Rows from block 3, named by matrix and row number. Rows with one number belong to one channel. Each number is 500 + 40 x the weight over its row's rms, rounded and kept within 0 to 999. All counts start at 0. Numbers have three digits each.
# convs0: first 3x3 conv (model.mid.0.convs.0.weight, 128x128x3x3), inputs 44-54, a 3x3 kernel for each
# convs1: second 3x3 conv (model.mid.0.convs.1.weight, 128x128x3x3, transposed), outputs 44-54, a 3x3 kernel for each
convs0.0:557554466528566507496484453490484497494518526477483520500451463519413506475504499546567500469486507490529427493487526491443430507556544506438459501515506489455456527490564563507520469478549466506436492494526478485484474505445462432516478452487546576529522543499563497502490467473519472525497533598
convs1.0:504483464471486471466528480467513495507492568499528541434537501450492492484458487504468582510498451487524539435446488481473604513551536489536507485433507475544502532490571441513474497469554456487478523560555507475482448589507444517480515529473523439463548425552510509563475594488514546540493483496
convs0.1:477529534460527510490536494480524521494544531515519493518517490558503458500477540496521471515453494506470519546526503487391489552466525545561537468473509461442558516520520500484558513444555541456471528466503488449476495593510528523509546521500512511551493413453513574471505493515466484397486489554
convs1.1:464510502454489512524472527479443462508457545521546504465453510528443542462503502469511566528452511541603508559508504495491502554540545564520521495479467513519493481559533485521585539554525476475491512471570492508494405493481514533539515473483520479504519470479503557531505512523498562535486511482
convs0.2:527547489500524499492474476492510499510492467518471480556506528502546483495564509496493551519546536373494500444471484572521466437532450549530504442442527516604548436584495517460470499515481489506541513380480472484468508510513549403524513496511486530558460534494576461408454558540418552464530426511
convs1.2:485438526475453536539472533555482508505497414526503462452546457513440515535530438481480488574516520462604439519470501479517557483470526499567496452475536534446539500516480496476510467477509524541537467570498478528475511558463495404561527508529445504533500580504525440525512502463541465524496465508
convs0.3:539524496485502506497478467472509511470519451472552467541518512505428472557647570450486461584473484432500477451537542536464571447508492522449508421484489545422491494521494485449566528488502465545486498495425572516455480502509474521451563447507547507501499524405488520542539469504479508510508525484
convs1.3:518553460542580495566469533448493478503502516477516482432500477572490506461476517470492548532484538537536504544533471521446485598539449516526495467558478471499561506497455514542555545524526574481468557521445513504478457514557558533458463481492475370427554540539482487521548440450494521516468503514
convs0.4:481480472466547531497401541476506519503505499563502493516507455492520595568465509491492484486455522513492420472512499564421471517541458507473499458538453446346461519522502526464513527478522476496487514533495560537428508517441475573520490476550526468525471483477555483526523532473507464565591508461
convs1.4:504490460556480442470489529492488511454393479479574493512491531543566495478506491546473467551518548524528490537546555494644550487534514592506461485551482508503515478473455522503507495560527560518468434440553491429495462510525574520531487518571534488496502620525584478453492538486543421432501519524
convs0.5:517487483513488544514515508487514510536576503502505532461494584515475575558453458492493463451464438531480529481535454458458500496550486474492528466586507542504498499521465515557437520530545474539508484450407489506462486554506504570503502535475463473566467533449526472505448457444500456530482541499
convs1.5:513510574517539466477495541491497454555449563510452505518442448507488573536473452515516460521504512440536512463507509512546545482430523511544467495371566525444459487526493513541473506525514502535462559457542444501546499514469531522490506448449472480544510446475514496558493477460450417544502503439
convs0.6:473515543474512511551542515476510503544548512468526480520540493536471449458504436500560505471489504454471496492495494390475498510528532466501513506550522525488442547486534511460517520542520467565453499486525588515464563446494494513458517560491530503543515484496537573483482489509501491470461523488
convs1.6:491502509485498419475460552518443568466515545561497416497433489597459548475511523488471540481534596532502454476543458505507588515551518491515485530478464525503485499483508544482527531532504496491508491409524518469583533476558449513498495479488518518556467479493547434441480533465488489523491446555
convs0.7:496535508427478504508495517521546482532529475522547461511522519460557459510495427521507480476508513538552427549519502509492544490520504532538509499533486429453535483505530531495489433488492500473403580502472540521516479481534489502467491540484475508466469538434554521441493503500388389444544535435
convs1.7:462453557527566446482494539516454463521471494562481509470586555526584496486487470496480534456433470504500487496551473441534553481474463440482510459494423472513444459465565531566487532538442515450460505512512501537468519416455490458536504492553530496511495553516500460509534536496497464512509469517
convs0.8:486528502485529552548459501483483518505484459490506531478473455567568494542519496505487470491460524525542498525501500548521544491554567594463523484613485502440463485495487488482529474496476491570535555581554524472476517459495540550500471544430584505492427513489457499487457464505503531570472541441
convs1.8:514466472597567531504458499540470542505528441499572512487560545577470530514508491506456542473523450482517534540501491491539530571459444452487529466476480467447438463429545441542468439375504514531531510520482478468557473418452502451545526542440532488469486557500458463566549530514501411504487513472
convs0.9:549527506528525534502531492518517504490546492508569485493490496543483430439461477488534466544566438426428464537467545542436479503480625484485513536432555523510497504458508483441465479442494477521455516468460499473447496499540497466498533560498457510575449379498527526455505433577498472556483502533
convs1.9:495480530582447476521462430438510469514467555517443564493496476478450508466549540476441518511383420433503531532535452432491444534507507498540534412561474477511485497465474482506505428476474476499454478615436515505520489533501496484524468469475471491514448478530523504541478532540496490439444526457
convs0.10:486488483448472528452524469531485535479487561478573497498586455550504465587538500515497519468520516533415513466550485523366486519503569494514545476578530506600470484511524499469569488617537468501496459528527510485526483465505537463534491532441491466536470474413549437477498473519488425501549512454
convs1.10:552461448521403474468483567450450527511550520480578456445440559544478494520489480526513505485471491507476475502536464477527481551505496502459531493585527455518530534424490499491491503534529449585564481542557495500541428453497388540540489519523476574463562471474485491443510479540478460521450524448
convs0.11:506532559537483534493480505539503552475416526467498473461532471513477449438404450505483488512564499506488454535492529485538520469484524512537514471433404512584479521463508509508481464542486527464472498481520494537487530560513494574518496459462500496492595525457441503457487528467522544531481384528
convs1.11:436465486553502552538498428492505533423515591494518513433484505481508477537500514448458464478488542442492572521550471506561519490501476471582533558529536469516514521552524448504465501462538489567460500535470436512511468541554502527549500433545479513503476492527500518492523455512505520422506539593
convs0.12:536458500533502559528443479521550535510518550490517537431539475543534513550453538475484501515566441553495418501452458498436610509457466515526498460531524508440506490563467521522552507453549493475486526579521425514494517457454511501441499439480537468488464444505516470486539501454478468538563472555
convs1.12:444518445492491540527503541433545469475477445443513483468522490526462484455563470467543536466537498528509378451411553412495441475523477530542524483484478467414490470532481391438549494549461497516452512549556473519500537450496485515498541519470463507489560503465602523454476495542458428499462488489
convs0.13:535466500482389498503545484447485501480507545480482497483542538514442529481426519500477574518498468500550494521559466524520398467518486534432557452553544584506463506478418483442507446450582505514518505452546561527395404514464441442590517503498546436485449583419541509504445506529556469451472525504
convs1.13:476505495503469502432475500487502497410577504484489428568576468560507497463536469489486475448448473494525490522489507507447498519495450470499459480495519494535473442446517516544456570471508497544430487502546533578484484441522535558470410444553549549458554493554466468547480481463568509530400491571
convs0.14:491503491516506486450520530532478493479434493500484518460507433515464487506472533539540496462538513531526433504556483509526504531505467498496472520528491585500605530439425513456480529514509494472512494434483481451492518524511546506526465513551494535493545490536488459543452474511555493624487505494
convs1.14:541520495562567536530565535497491491444486502514516502561484503439500442471441491521499472530491534474458442445489480538460510477443463487479515458416485492513480531461436483523435424452534526500492528443528427483517529436482510499465552423551464471494459518537419441543595476478525518486525488552
convs0.15:493456525519522590468471525463587443457537501481489515515532479510474457466453447512491511507549525512571504506478548482460482521579524506566510545574490495519465463570501502543428500540492484463417447409441521517444476504505490538620488450528491541536473482562525497579494474540469498474485484512
convs1.15:547480550539512520517555493515484498502490504458552496489558498487551406536432489500454534501536414439444395518540471486448496510546517504489503504496541452488536501431496466460493483449508485482515469434585479458488514429491531397473556474485488528539523482585513677456577560521581511530520521508
convs0.16:515535537472500491469492474510487503504478470493522523554459501465425421583564495524530500527537510519478515446562483589524482479504545531557504465464448527533473530483462486521495475499494528474531453541496531499509544500509524452554581437495528472470522475482477566484520466509594501453507454504
convs1.16:515539519532479549492561532483534485551456556458571528548510529548512436496437512483514453543441529480475565517504513577422492476500463503477487511502435530472489514525507550473489484555452489443498483536513580508496448582473501492514500456501516484529523430490460509509515517496528543562513492464
convs0.17:489473501505462534503534523544521451508491536493455510450523540498538444478530497494489522496487442492519536523563489454523536489473487504491500505489519494475484538512520503491428476468531474458512476533558526500470500529529410476497532438433518434516469462458442450522438508494530514520527440568
convs1.17:481514493516508455507496481457489474545532520548430541497528506500448529496536529451526516590511540502522534452530498486597521548460471502551480515430490500479468524498522529508486501516424475464524574451512476537581546517419529429472519441466512498485513561501488603423520570441564515545478511497
convs0.18:435479554507528516516481483511525440492467431478551527501580404546573456589541461473527491518496473478473492504454530574495573512500474492424469485459443510453547548552513529571568472434603586505407544467562486491487566544505521489495517520496488491444526583518513431424504461544529458504525477465
convs1.18:502519502515467500501472389555544523500520518481464528579478487496425504449449547509517439577534535458577590499563555539502501520510509478536467513479423458553454512507518509520577502514537508536462464496564443465456489499485473455486463425600539491459503472504472526435571503506508545473537521479
convs0.19:468482500498559482492483491515458416486542530490498526510500499448565522513513493519543535505456578527491491495486515568524463498479494546480538539489505479470479493502535491513546480484546486541514481455546485524550483519523535534442471536518493434507508554489474480503533463526496519469473443487
convs1.19:529489505592518549430524543519459475489472500580539357484505504489476517524521394524500459558503578521498505510517539422550492478581514505532502516484555542420437539497504500453488504548389498481491454519439528605553503486457493461454492574569517511507479494521513441545508558530548496513517518460
convs0.20:480494506471516514519478478499501486515482440534479534479440541472535442496516471506480466475550523503523582544472521509475526532427493494525542563461479469575563485496470603463484495476510556529482506477465496498581487494547542466514523568552500470547525505444486501490527449499477513507484489537
convs1.20:468529459532511461544547454527468511481503527480527570465399546490511448488490495511515567491516603528475478430439507520517440500498492514553510460547466460535530501444568428477497472489507526513545493539429457502468567471546435506534509496459366516541540512519534513501501522503501547440490490476
convs0.21:537556508447467511508497525464497450520537498504510470457509537509595577477483522511493506440539496512483514513542485518414596492395526446460483491555520524483535473493543519486549527521520515456522463468534495426455456444541489587506505509514466509405567472525497496501512550491540552466453408516
convs1.21:489474439471477482502488495494437470577481443523504496514569460530489481479479475461479528490497503457527489497530479488526508520466519525499490485538512521499511512504479549551527514448508487461518527449535472582507493499460571520469448526622471492539563462467455563436504536497515506468574453504
convs0.22:507493530460417490495485500493528512567470495512478494516565476463470501458552488526476529532499602480455463460508574524503545529515518490520496475459525550421496514456512500501497535557516544551521529481491501437500479433499486452480540483474500460539558463485536511491443503491500479563551488475
convs1.22:497555432512576525501507460498565447512428450523528635515488490504442494504500526464543555488414542469471517473451479429523499546458465496506518507465557439494573460513517547496561492513563513487536484476527521509543468502490493488545545445460504503543467477518511498501494515506517490484473545483
convs0.23:538506527530468440466529496489496494486537510503520499469523483481508551512494509489468566405526512507409524502498517511455508544523480531526497490480425529513433472496485470447518460456511581501567445535498497475493481505505459515528530490493474494508431515578494553487500495556511508441589467445
convs1.23:494513523478451529516494505587540557545479459427486535483392529509557535424507503459552499515515430501591537528568443512506481501553510510474474507522518394504446567468478491606464466589530505517428438554520472497481440562546514565530581530463531504500444514478504556493505529489553458515536454460
convs0.24:473532521474487516518517521517527521527556571515480440471482553496544467470550511515499489567461500455491452564448466555499545531531503441536542479526471551523502497500529462502551510499422515462476493478474521399497462546610551555493508453446457525521509491527460536466506539557512407463518428474
convs1.24:592542464539514527477501481505488537519495504489528460499518509554595500502476545546393453458483462587514498556471473462524464479489474517494522450543505477470493542486504527535504443420494516458437527536485503612560517458503514439510429508472464455501525545446494455509520469494483529494464423464
convs0.25:466497490514519452486448497506536491518526426520528506527505540469570509500528352480482495527511522516413532524538422435513502543481504530525468518514453465524520524484535469492585438489529516513487514522573443589543513510496464469546467504550481523501501529430497472444475559443510549501481513431
convs1.25:493464527490499573541504500513460513484421491451523499540399527470470545477504515462511525481525577444443483523496508523453501513568493509586471520579510495465454474437509462403509450582547512509472529540526517504478478479507488497479510475516430537426457520454506518507515473513468486539515502500
convs0.26:467506525506507484491509546519476475517561573518516462526501570434542512505518447458477487591504560531557531513521515467505461552523514488405543463533468515518429469489534515504519514501469512522543475488470479524471483481485445474462498525501500489476441483472489566553517462511514566507509431580
convs1.26:428451458536441529449552434481546521461481424472489463481463516419455522424427436505505559484494553511519466471469472529613486489464498514450431486417549500512495491527532610552430486497562487449524509486529528582494482500522511474492463550491482469460526509534450445535491527500497478548477559503
convs0.27:465485477475454493470517510471474463477467531498514479461536519543466518539464597507490501505483508502466474532540527449434514483531547464492517529513593488484475475502475574494491480527518458509481534533568438505533574480557502471563485475467524550466444496516540430474544525527565499458478453516
convs1.27:519500495571544562500460509479519551538447457517469465497562461566561554448557480468499490447488441490493556555637511476472497509497511452533527480580543494555470505479491496478510452471518521559499558450525500462432461531474513516477491541521485556464529508588513532452503463477507513529552540520
convs0.28:506473455484468465509515519501524446552507567516501497480524559516459454498477474484540494555495539557521511484460549504513472536485484523491562500508501494458521512538509481493503490492509501569503501467501470456526561605531504532537402474499485469507521489468504471514444546496503502522523418573
convs1.28:497476498536565503507455462484531474515433485558490455487535491504443484458515426468508473521481475492505510476519482458524483437482422457544487480509467492506556496482513543491476494473500483491473516485504497578566513498468435471548449528505513454527451575499471416465531539460429517518494544494
convs0.29:513504482526562531443442493524505485503497511527533518539477468479516483544488470508500466479405495454506547496489551497515481596517438519552523546540517502456497458527457482485476545532488552395520440513552494464428534492502541543540540464489478435540560501498488454503553409548482436514459492501
convs1.29:491464489514614549520527489514490536481563534526567514533446505523484438480501490475421472543461459448499509512468433543469470524516530457511604486537576505448495453532483486414412479523450492518472535538432529508543531456542485520446495469395500490504455461540504482524505510626454439486475456544
convs0.30:540540537495490492501518514529487504480500556484560575508543467542530482570440498470530523548422446514513569469452554469434492415406496514507511441527498528489529526503500561514542512460480523549480503484535515600509502544506566494402500498506482553520469484565413477462474476524453478474459428496
convs1.30:466505472524488485453488541552536540473443485496453538479476485497486466563428466471490497455449466483542567478479459473597562589478487454523547532630508526477542474498482526541504448497572481534543580575493525484536402592486509504481529525503488424481508526514532514473448497580460464518574552471
convs0.31:435560495464525573496508527488460493513487540521439468456521486449495514461543540491506528526471498465510465556401531485523525497493484439502501468491591491486517509518467532443454512441511491494462489424551513499446502545447466501524509485493499487552473356505535473504476515584581529519436519494
convs1.31:440532500492454570498549500503440515509504437508457513461533514474438523543441516520494501519500536448484529482477469444487541512558444482520462512534490572535476497494498541398460486491418505497510526500552512490543463581519584526504502447552506472456441474529555480495463483476413437494463486499
convs0.32:458516513443474502509468507508509479573565464533523487463568451496524501524429524454517507477494574489513510480469521491430500467540468423487472508466500492470496568450491491508488525448553437585510521451544569593516465445509564466502445490531540593463471493518594461520496540428633518496535503531
convs1.32:517491486502497447514432543512440453535424524495587572531504542466463588516499460497554500468508508515500540468524498552358506509496536513581505500398498490471470464517451477504470521534446516466403481470467474528509465497542505559596457542462508481554524412535470539477458533495521519606540445499
convs0.33:530470511506484500466530547513479512523494569523502549526524424446580487459498494502549526423489459473490498502489553479517414438455549488506448564535570490489456521546496543481566484468478466423526496513476547474500500500443500522530517492454504482533475486488448552445531477453466466432470513497
convs1.33:562493507548548486496551528489561533479500488519535484480537451468510501494460580455503558556422464452444492550500528493477481491471530491561550503498537525411447503448542540544464566545458470402497473524430385562568496476500479531543431480490454492478517366447494495510576473437583416547465464448
convs0.34:465521475537605479499558506459579546536513489493500488558544457480494482468512472550567492478537548463562585514441554484490562495522528461482487523533487486494510525474508548463543536532591529511481508444459433466505497447464501512451508448505436461541497530508493420568467491459508559584516483472
convs1.34:469539501529571549543420522490452517462512466546499574515508439494504491506587522526599519513434539534521363477450573515455526532507537538469507444441554468499538560511482455484455521470515469528511469525573550621513477497441473523506508443524578495463489544512558465549486527467456539532483422511
convs0.35:511522507503495471498505579524468445487486610505465465480487520483478509444548575518509459546463571511568483504565494594494494485529503528514491506579559493480519524532505516546454515512478522488566507455537510499510564515502512550472541451463478520491478419451466471552488467470482612498548491455
convs1.35:460478489449486501474548490427465493485465532468523487497463540488459494479439463531524472499615513525454531451435501486520485543438494575444519585518510529428508532537489532521550474472496407494514460522520485550470560527520480478459475535543473525496486445440572444504513450420466539525507483508
convs0.36:505456521548520520501468484490471507459506514466573473548520501397608447462433567525522512471451434539474484522557438461541513528521529492507502522533528488475465483427472503507504530557515482430440573438394540453512556476434535519457543499491458523504491458477529546535530503471475532525518449482
convs1.36:494521461508494454557444482479487567455504453525447475457529499474503544491519550488521422540478528416425520465466482495451547482585556505515499515517503476511473485516504444517459531529533467416533605423373490515503525535466497519462530317448485489556471537534496497531552491409424571494504478484
convs0.37:528491499476494525488512492512463466474517483481505485539472544513542460484482524450476514460425468497553524535512546466561485400593565503512522453591517469510520484507505519541449468549466473499588577458530485518447483435547531495492591477472517505469491493497509580471520409537459545495550487498
convs1.37:487485534439503545510469528480516436492434632504553467530443538465491412527478567484449558479548491482473541446490537543481543546463475468508539498557577482555546503485554537539417536457588546477573550576390486562480510507531500457444512543511455464481535538459499454487487487429501553554514490581
convs0.38:518491517520525458496513546476505484519544490507561515518553464475585560507494481498561472403418502570448533552522523493520458503502498500543477499450504536490566488453479560571453436493502484527434427516476504543481537447514500459494473515452489528492507444492516502556496424449461477558516470550
convs1.38:446521518509504427438475503557530519521485566453534483487513467550528561467496514532541474424508439500435504488450477518476613521505498480509464548452504466514519527511477565547417520489544454539474542541498520539519486570515490538504489483475489551448498487489510484445458574458467485535544517595
convs0.39:491536486480448480476497512531524467508533499475559459474471545462496357484450513495464459476482487486544461495501462546495414548433541504475518515502453498507468456513456462485395527463437509497546529453458562527409499497495505536453556465522466506512497492437507486559488491457478523506426426581
convs1.39:527424510481469482523510484536518523422569482505493516485494539440563541484520495582550496480594527481460472523488577544503451500486488560476485575500502427544482452459494461533511466482552497508546488477475476485523538449548455477552525506468433597495514499467496489481510414488489573534481474535
convs0.40:506513484506451514457483491486485469476420515496538461469502529545555524502482601502558529472539366466533455501535479506563420535515426450522482492419563486431443513504491508497492537367537524514485461457524491500459491510469534598582482553415514463445441520480560473602471496500516417429442475505
convs1.40:486518509482483505543510494463482539449464521532386487507441557448442475427516540459518517440420558521480438583555495532420519537422481561571551548594537470515545522506542482540487427456556542461451516488510522590495552454436565504447560544534483503511558456534466570496492467472528497487459499467
convs0.41:511462435528520518514500526523488535522537553514497482501487582484494543505517536491514480497476519502472520439563492500501511442516500478539415466525490516537520529487452503418453488542546478533565492494549511500495477523480460534515488535464472489560481527501496470460484493507542493585519569524
convs1.41:467468508494462485511494539538465511538484470530530456527465493572423456472554541481455506615505485450401494509505468525505567570530442511531489540515504462441579504517520505487485488416523498487507531469538571485479517519475507504476525543516487508493491486505455530534453466494538500444446516556
convs0.42:524468480502510517463498525412549505500504473455562579517499498507568482499496549507495502462508536540533476494476488563518452524489543501520435441571466540461563495456514488473510484457517480510498466581475565459576502528456412491497548489543501585477387548469543449498521497496495498527559505482
convs1.42:433474488458519474507477490457483449499518496478535483552532560495487451518493513566441455490473455527486441427541518554356501466480493480439476504456498545548506496507480437513436468479577495534509475488572482547511559501504418606530523463503474536460549540531502544457495531552415501517516526502
convs0.43:490505531508510495497494493470487494534559424498584464527502491527532499415543564519548513486496518497544538517534533448494521467469497528509477513610483548526516538469491494524531488492544521431523460431417529440409488524519512449521502557407489465540472535493475453442574469501439516494500480487
convs1.43:531458489508513553470533495488526545424585514491543515526589490473546450500483535492497559450500428491494517520501502496472479423414515484591559500537516424458480526493493565545519476457540550504454545562475527444530501450550504529428502496526512491407481420562493513555471456464549493496484561479
convs0.44:501512513490488517501526437479524495453539482487462458564473470561464521508560520461561475484547586472523546522463586522426482504489480529505475471520524481571491487559525529519574458569583475538467500494516518503477500505507494475579435476470499383593499509573513550502462441509473437509464495475
convs1.44:477519442485527552563495531501507505505543455514479501478580431508362544463439505580497508515472545430514522515503471457543518490505455464509505486511555500434550512527504507516487564455519480490494457527486527467532531488515473518467444490520515545528489474532455430539534544519559530582526617497
convs0.45:489507500491505472487558519469522570498564535502475477464539506517531493535466394475487502494471500468544513521523458552456466516411590503486450510490506521532483466507488517562522543475511516513522544575514479447562490522484457501558524545493512541471478567521516584514511528464466462503590425476
convs1.45:498518526449516487474439531553490466412458503506470529573447468431491536557563492590531548474582489488513456471560531494528538546524467498552436470539509444544461519499537473531594511525473412538505563553455526505455530480472431509539522508470472508555441568432580493465571467493528552498488453539
convs0.46:436507552503503507501484532493543537522543464472451552531542478499549563532473489521507480492486469578515413473475502465440500502447517517462536461500586535514531493494490486516526459557548517528472491548379457490464507526472512572419510491462479602481524537497498533518467457495490541505513512448
convs1.46:552515453474478547482440501468512460445600502518612460539485488410547521503496552498480478484527462507573442472512458490546540415479465536511496437524511468491478504558523496558530553499444512481467567518580454524496548514514429535498497477554512452483522465424469466525581445495491541585520490550
convs0.47:495540454540523486472510502493522547506502478511546482503496504442553393561464466553468541488493495483452507459480547423540468493528488527518511555452479562483458504510474482455466492548395524503484510508424411532507514477461516536526584522548518540515552462496510506466511486471455507511428483528
convs1.47:512528511551620474538566444495500500518564457489476531470489460457494475437493519495510515485434469546477474458411445555476455540539507518464506511476422495436537502460560399457472551510478485510497506478500476490531553544396451518523499501481449521500555448505511467518493518442469486550524481466
convs0.48:511530525463493518454493479518529503483554532513510500511534550535494473491516583453530460466484511459521461482545544507537523456431573484503502524492486527532486492488496523462454487516452499484523515515495530569498544507491451489513465475473523464555564507522435486472496473471582432493643520571
convs1.48:520424454500397482509548500527459620500473525503520446544497513587479470462527390450408529514453511508494480492546479549440472491474444451493562490515528497520560506443506452472506479454469523532561495498566460532505496442471497471507449503476519506468483499483467480492513469516489508482523526479
convs0.49:494484497509531501500524511506502524470492501509448487518452473535548481539476483521483493445515471587610482480457529514478490527501494451493473547524533497432497518490495586557506496510438586561479415519507511447506551450516438559515486520537441577488530487488454460493451490516502540481489448488
convs1.49:535558481487512482477512510501554520457481537471536495453463518547541402447502516516520572510515488494481475517456516537472453499568437522436469556401395456486460501517432476558442549518495474454536478473538509529518497423422512465541455556521511544504502498527498551495424536483524426485483447536
convs0.50:470486526505532446463556489503469504522514479443572559463500453426568574508466566491502517494517427536439507459496479487503459524488452544439472463526502492516509503525483479491449537456491486584440484532513486560478534534425523478495484452552506488537494495495480398532521500473485574490512433536
convs1.50:501429516464474516538522494550487505538572480352539509540444551523495546528586425504472430576391513470532471521486531550455510444530533454506471471474496428566524464582524475536485512483451519482510493459559549486496490502527456496546467511521435516493448475431543463561497509549496411498498488502
convs0.51:471432510515566560459489576510516516441493476489437434478473508498516459546466503468468485470488499558518442424490545474512506474490515485546512503472469466498513523502506539563579487487493498452509510524499448457525517511464464478425476437485479442511513546568413459462520516522540444449521443561
convs1.51:510529467490503523470503533485478521460481559490509504446464547463510442561504492564500478483425494549505533512536531498546563506486496493410491516525461481453523542517529468526540525512502464528520481548503477436458495551482453453509571511565512577530532471563531487467464500510451526484451487527
convs0.52:502490526485522516465548539536525561481472509519551502492513476488499469592550495543536511510525531479429535476539522500584530555539558474563548491450536510505548500515521449531516520522561468477511541469480521565508491499478469498520540483514505484483501463528477523410510554499471556515442474458
convs1.52:494556453466485515463472484505529478502542475482558511563519532515403536447477550511544491477613547502478496511480497586446421487548494449469469462462538529489500520475557486480490539527482455484502443542529509496525452513466470520518471454541538526521424595450464366477519514512474522536447492569
convs0.53:532507509522502537512503488489448496500517479509437466475555526554450476499470453502528482527572433510483502536508489436540508497505490524529510473492454504540504507533512532506507528494513482485512500489505521509580456512438461456484498494474502499470549543485472534481507573459461427568548518503
convs1.53:494498529474519529500537513542403574495509546439504482439490548471504522519464443493471489505531486512488452548496579438519549476496448507487529440529431551522479513487461521591505458608559532552456453488520446499534503504461499514545483471558454493537540568479460465411510518525490490493534462508
convs0.54:509480451486508515501495505484497535523478524496467501455505527499501456522496488483473496504533555485492491494546529484525514490466573477479514464525545496545470526515495531530477494458514510516493492515515518444496539507488492490508518574529525503519445578522466456478473536518498538487477441507
convs1.54:488522538489493514514498475421470543444539487491451520527561517519390521562538446463423522452522510498547563515545484481550510586530488517529426502466575516497483443551462559542507532476457569478506429475554529503512453485503499494485444484501482496467458483503526458515510499521447475477500464504
convs0.55:471511506551487520520482549473491528491452484495489510477529478470544450526558473525491484479492491447526530491508507523542540498474504516491432477579478511533442514431433472519511533573494521535487480540526499474512506434516571603502562496488493482507462523410521512526496463491487480477489454588
convs1.55:523523507569512499555438471492487513462507556470494515529538555543505444458519494511528489494445492470516539577441513501521490482495493519469583456538554484540539465534543500510558505474443530448489478462527523498530522393466595606477536496480459563492501569447472493542494505548521533488496564496
convs0.56:509453478490543480499522462453523535491512530450463560549461545430497552474512470506526483519448542490486438496516501489466592461600485525480519484488472478516554549450457539489560452557464494580473490515465470546450521472507472576536547460551522529510551505484530505563531489495515500471455418479
convs1.56:454526483423544544461405449451557471537416528425577447477469494538441510535496494509478549502488534571526524454482544504481544558452518502542502520509456439450453520510558462507519503535531516569503519455538495427475449472515544464544456535501489463510509500541478536523403584545534480420448499476
convs0.57:475486526477525528476511523505525481484456437496515531505414549512530464524478441508556540457523501524508574473510530511472507509534462493465485505479485514483503452458489449551562440452508502526491486492474485512435493505552476471500497446468543477464470522529533502517528444544552465507506461427
convs1.57:545521501506521547508446571536469522505493494450540545501509512504468502473567467493523451510582448500555425481491487504498543486510507546521521539458539539468513498490531498498495423571494494590437468532437513485470545531473514479491461537511501510469481548503451476515521476471545491485517533511
convs0.58:511502514488522524519486493521514488544500512499480450488509456546526487492462429488495535467504530441452547489509551476504468587541527537453477506484425511431434481482505442568498502445495541518495587429443482420473514512477506488502424508455534439572514449506539531517478461439491530526514531565
convs1.58:506486523454501476528567479411482482451529516436517553454478475464517475558539475533525468474472523495472508550518468459593484467438513343502431508544486456566484476556557508459480475551535423471491513515476458482485474568500432405574517484530522580530500544584551455503436474473462540516506529496
convs0.59:536481516526484475485499509484565537464499575501539568522470525492521549463537519477444514417388450485510469521471548503529480439508497529465449516406533474506528505492484495492491515498504510521517463516499464517468488471467412501485538530503533539486543491522444502403534503447461454460535526524
convs1.59:405438455485506520513547548494519507445492517526497552531485470544522494519519501474530503544467482496475568523479471457510482428539519485508546506560443518534522445390468514429484544530422559498511565515489576442478488526494496467538518509487544455533437486559472470495502634569427549591509499485
convs0.60:517489507449497470477503532499492476546509486534531511453577515493576531507492518491500476448484462512381509512539573471491527523397464472529536511463499505500541455477543491507547510478496443483510500495491497536490510526492507598482492535452491544452482404444513518478521478496468509451553462520
convs1.60:537576540565626474480516429434492465439451516398552520550503501457578601520474495532546491506448513471545529493617467494528454546521514453604511502575602511453468396449524471419477533469556526581489496611554474486477478518404497449571478514505438580531508547535503506531518542474505531513466521414
convs0.61:492480512521480516454491470513448497557535479475480485538480550437480502476584480490483580481480499524511434433538493555525506484543498537415444499464495468524543534443496455528533491497491493500566425486520520485492473503472473488442454462517504446580432545549502446430467521492519544554533530476
convs1.61:517506532470500559481418543500518449406423539487514566516536522470504538517438494484490494514457508528548525495473495491488491507488481469496465505475417537539448481555511414532552611479520515488525536553513492454485477520587451433528536524533523540439541571423504387512531527525477513511488511536
convs0.62:511499498542577512464546509504524509501488495504513522503478562510465488464471471520570486490556469486489479533518532463510521535497439545464515522454499437538568543567516508438559501485481536510519484452443508524509494485433485567479544428519508552454468415575441507483458467530506527597509487539
convs1.62:521509500492518516505518450525517449474471570507479448482483483446489458548429487478478523477595519525416424452509433521482524453428491494556530536445528488458470515442445550493511474557471467590506481520517428544471426468465480472514496557525516453469601516460450555502442570496505520456559477493
convs0.63:518525482454524484532444489518503505470550562563506472481495535498549502425561439481558452550422490481559516536470458554509505468476560549544541511477442466466482486417573449497521477440476555643477483586530511487557521434514504518473550515512423531535543459392481419551468440529573528453582555522
convs1.63:490499458579493511519515491553484490506480569550531471477531534526503506509471517506476493459544355522496426443484524551619461469496484521467516541494531492507491481525481539428532545549412472482472494499485455508511563416449467455527528584522458572480578533480541500497426505503531404456481456519
convs0.64:533501484479541513510524531487486447452506545477485562471483520498430463463545442463537439544468520464514468462411511525492499500463530480567563547476417485546458516540525491549476536508539494540509420504440480661507481478514424429504548482502498445463463539479473465487469448490464491514476450509
convs1.64:496499469530576528487482480498494590535525564506494487465467498494546527504562499565465508542485503500537504510532526542512490535511512500547587523536515557444469540532519459499569490479465483543536586423527498479519536543518556464473470547494421479400586563544512528456450402463461518508534520554
convs0.65:500540523468492512502549506531510475497549525566499493542490417557437468453489455547535527476601518506577512470527504476474462479520542454473520606558534492465459476490522532542529467442502477519525508463435438508475491487470486491533525483482497642518501456480530557474476438491441484507413426646
convs1.65:539495500576496510550496460549553455521508586494538480529481521485544494517558564522451528542541481499486501480492442552525469479518469436541544499422487418484470498523528525528457529506519454463544502500468407473544512547449485537471555527502543419483454503545542549412464423488482505444488444511
convs0.66:508500507472515522496487495512504464494523446545518531528497520594468506472531420465550496504473476515476519537520485540488524558583472490438511526433572485483531541410513510416565485452576497532535489384587513465476540459473544518536478506499511486549419438501547543506418452507483462514513590510
convs1.66:545518470504473531488572410561447438536531480445532515465574484613470467499590556519429434599455466474503563546458467553535498565557461492429462569443495579510453587512532546565455522476507572543497543527464455481570497526481487508482465469459532500437487456538521431503492499500485489509476535503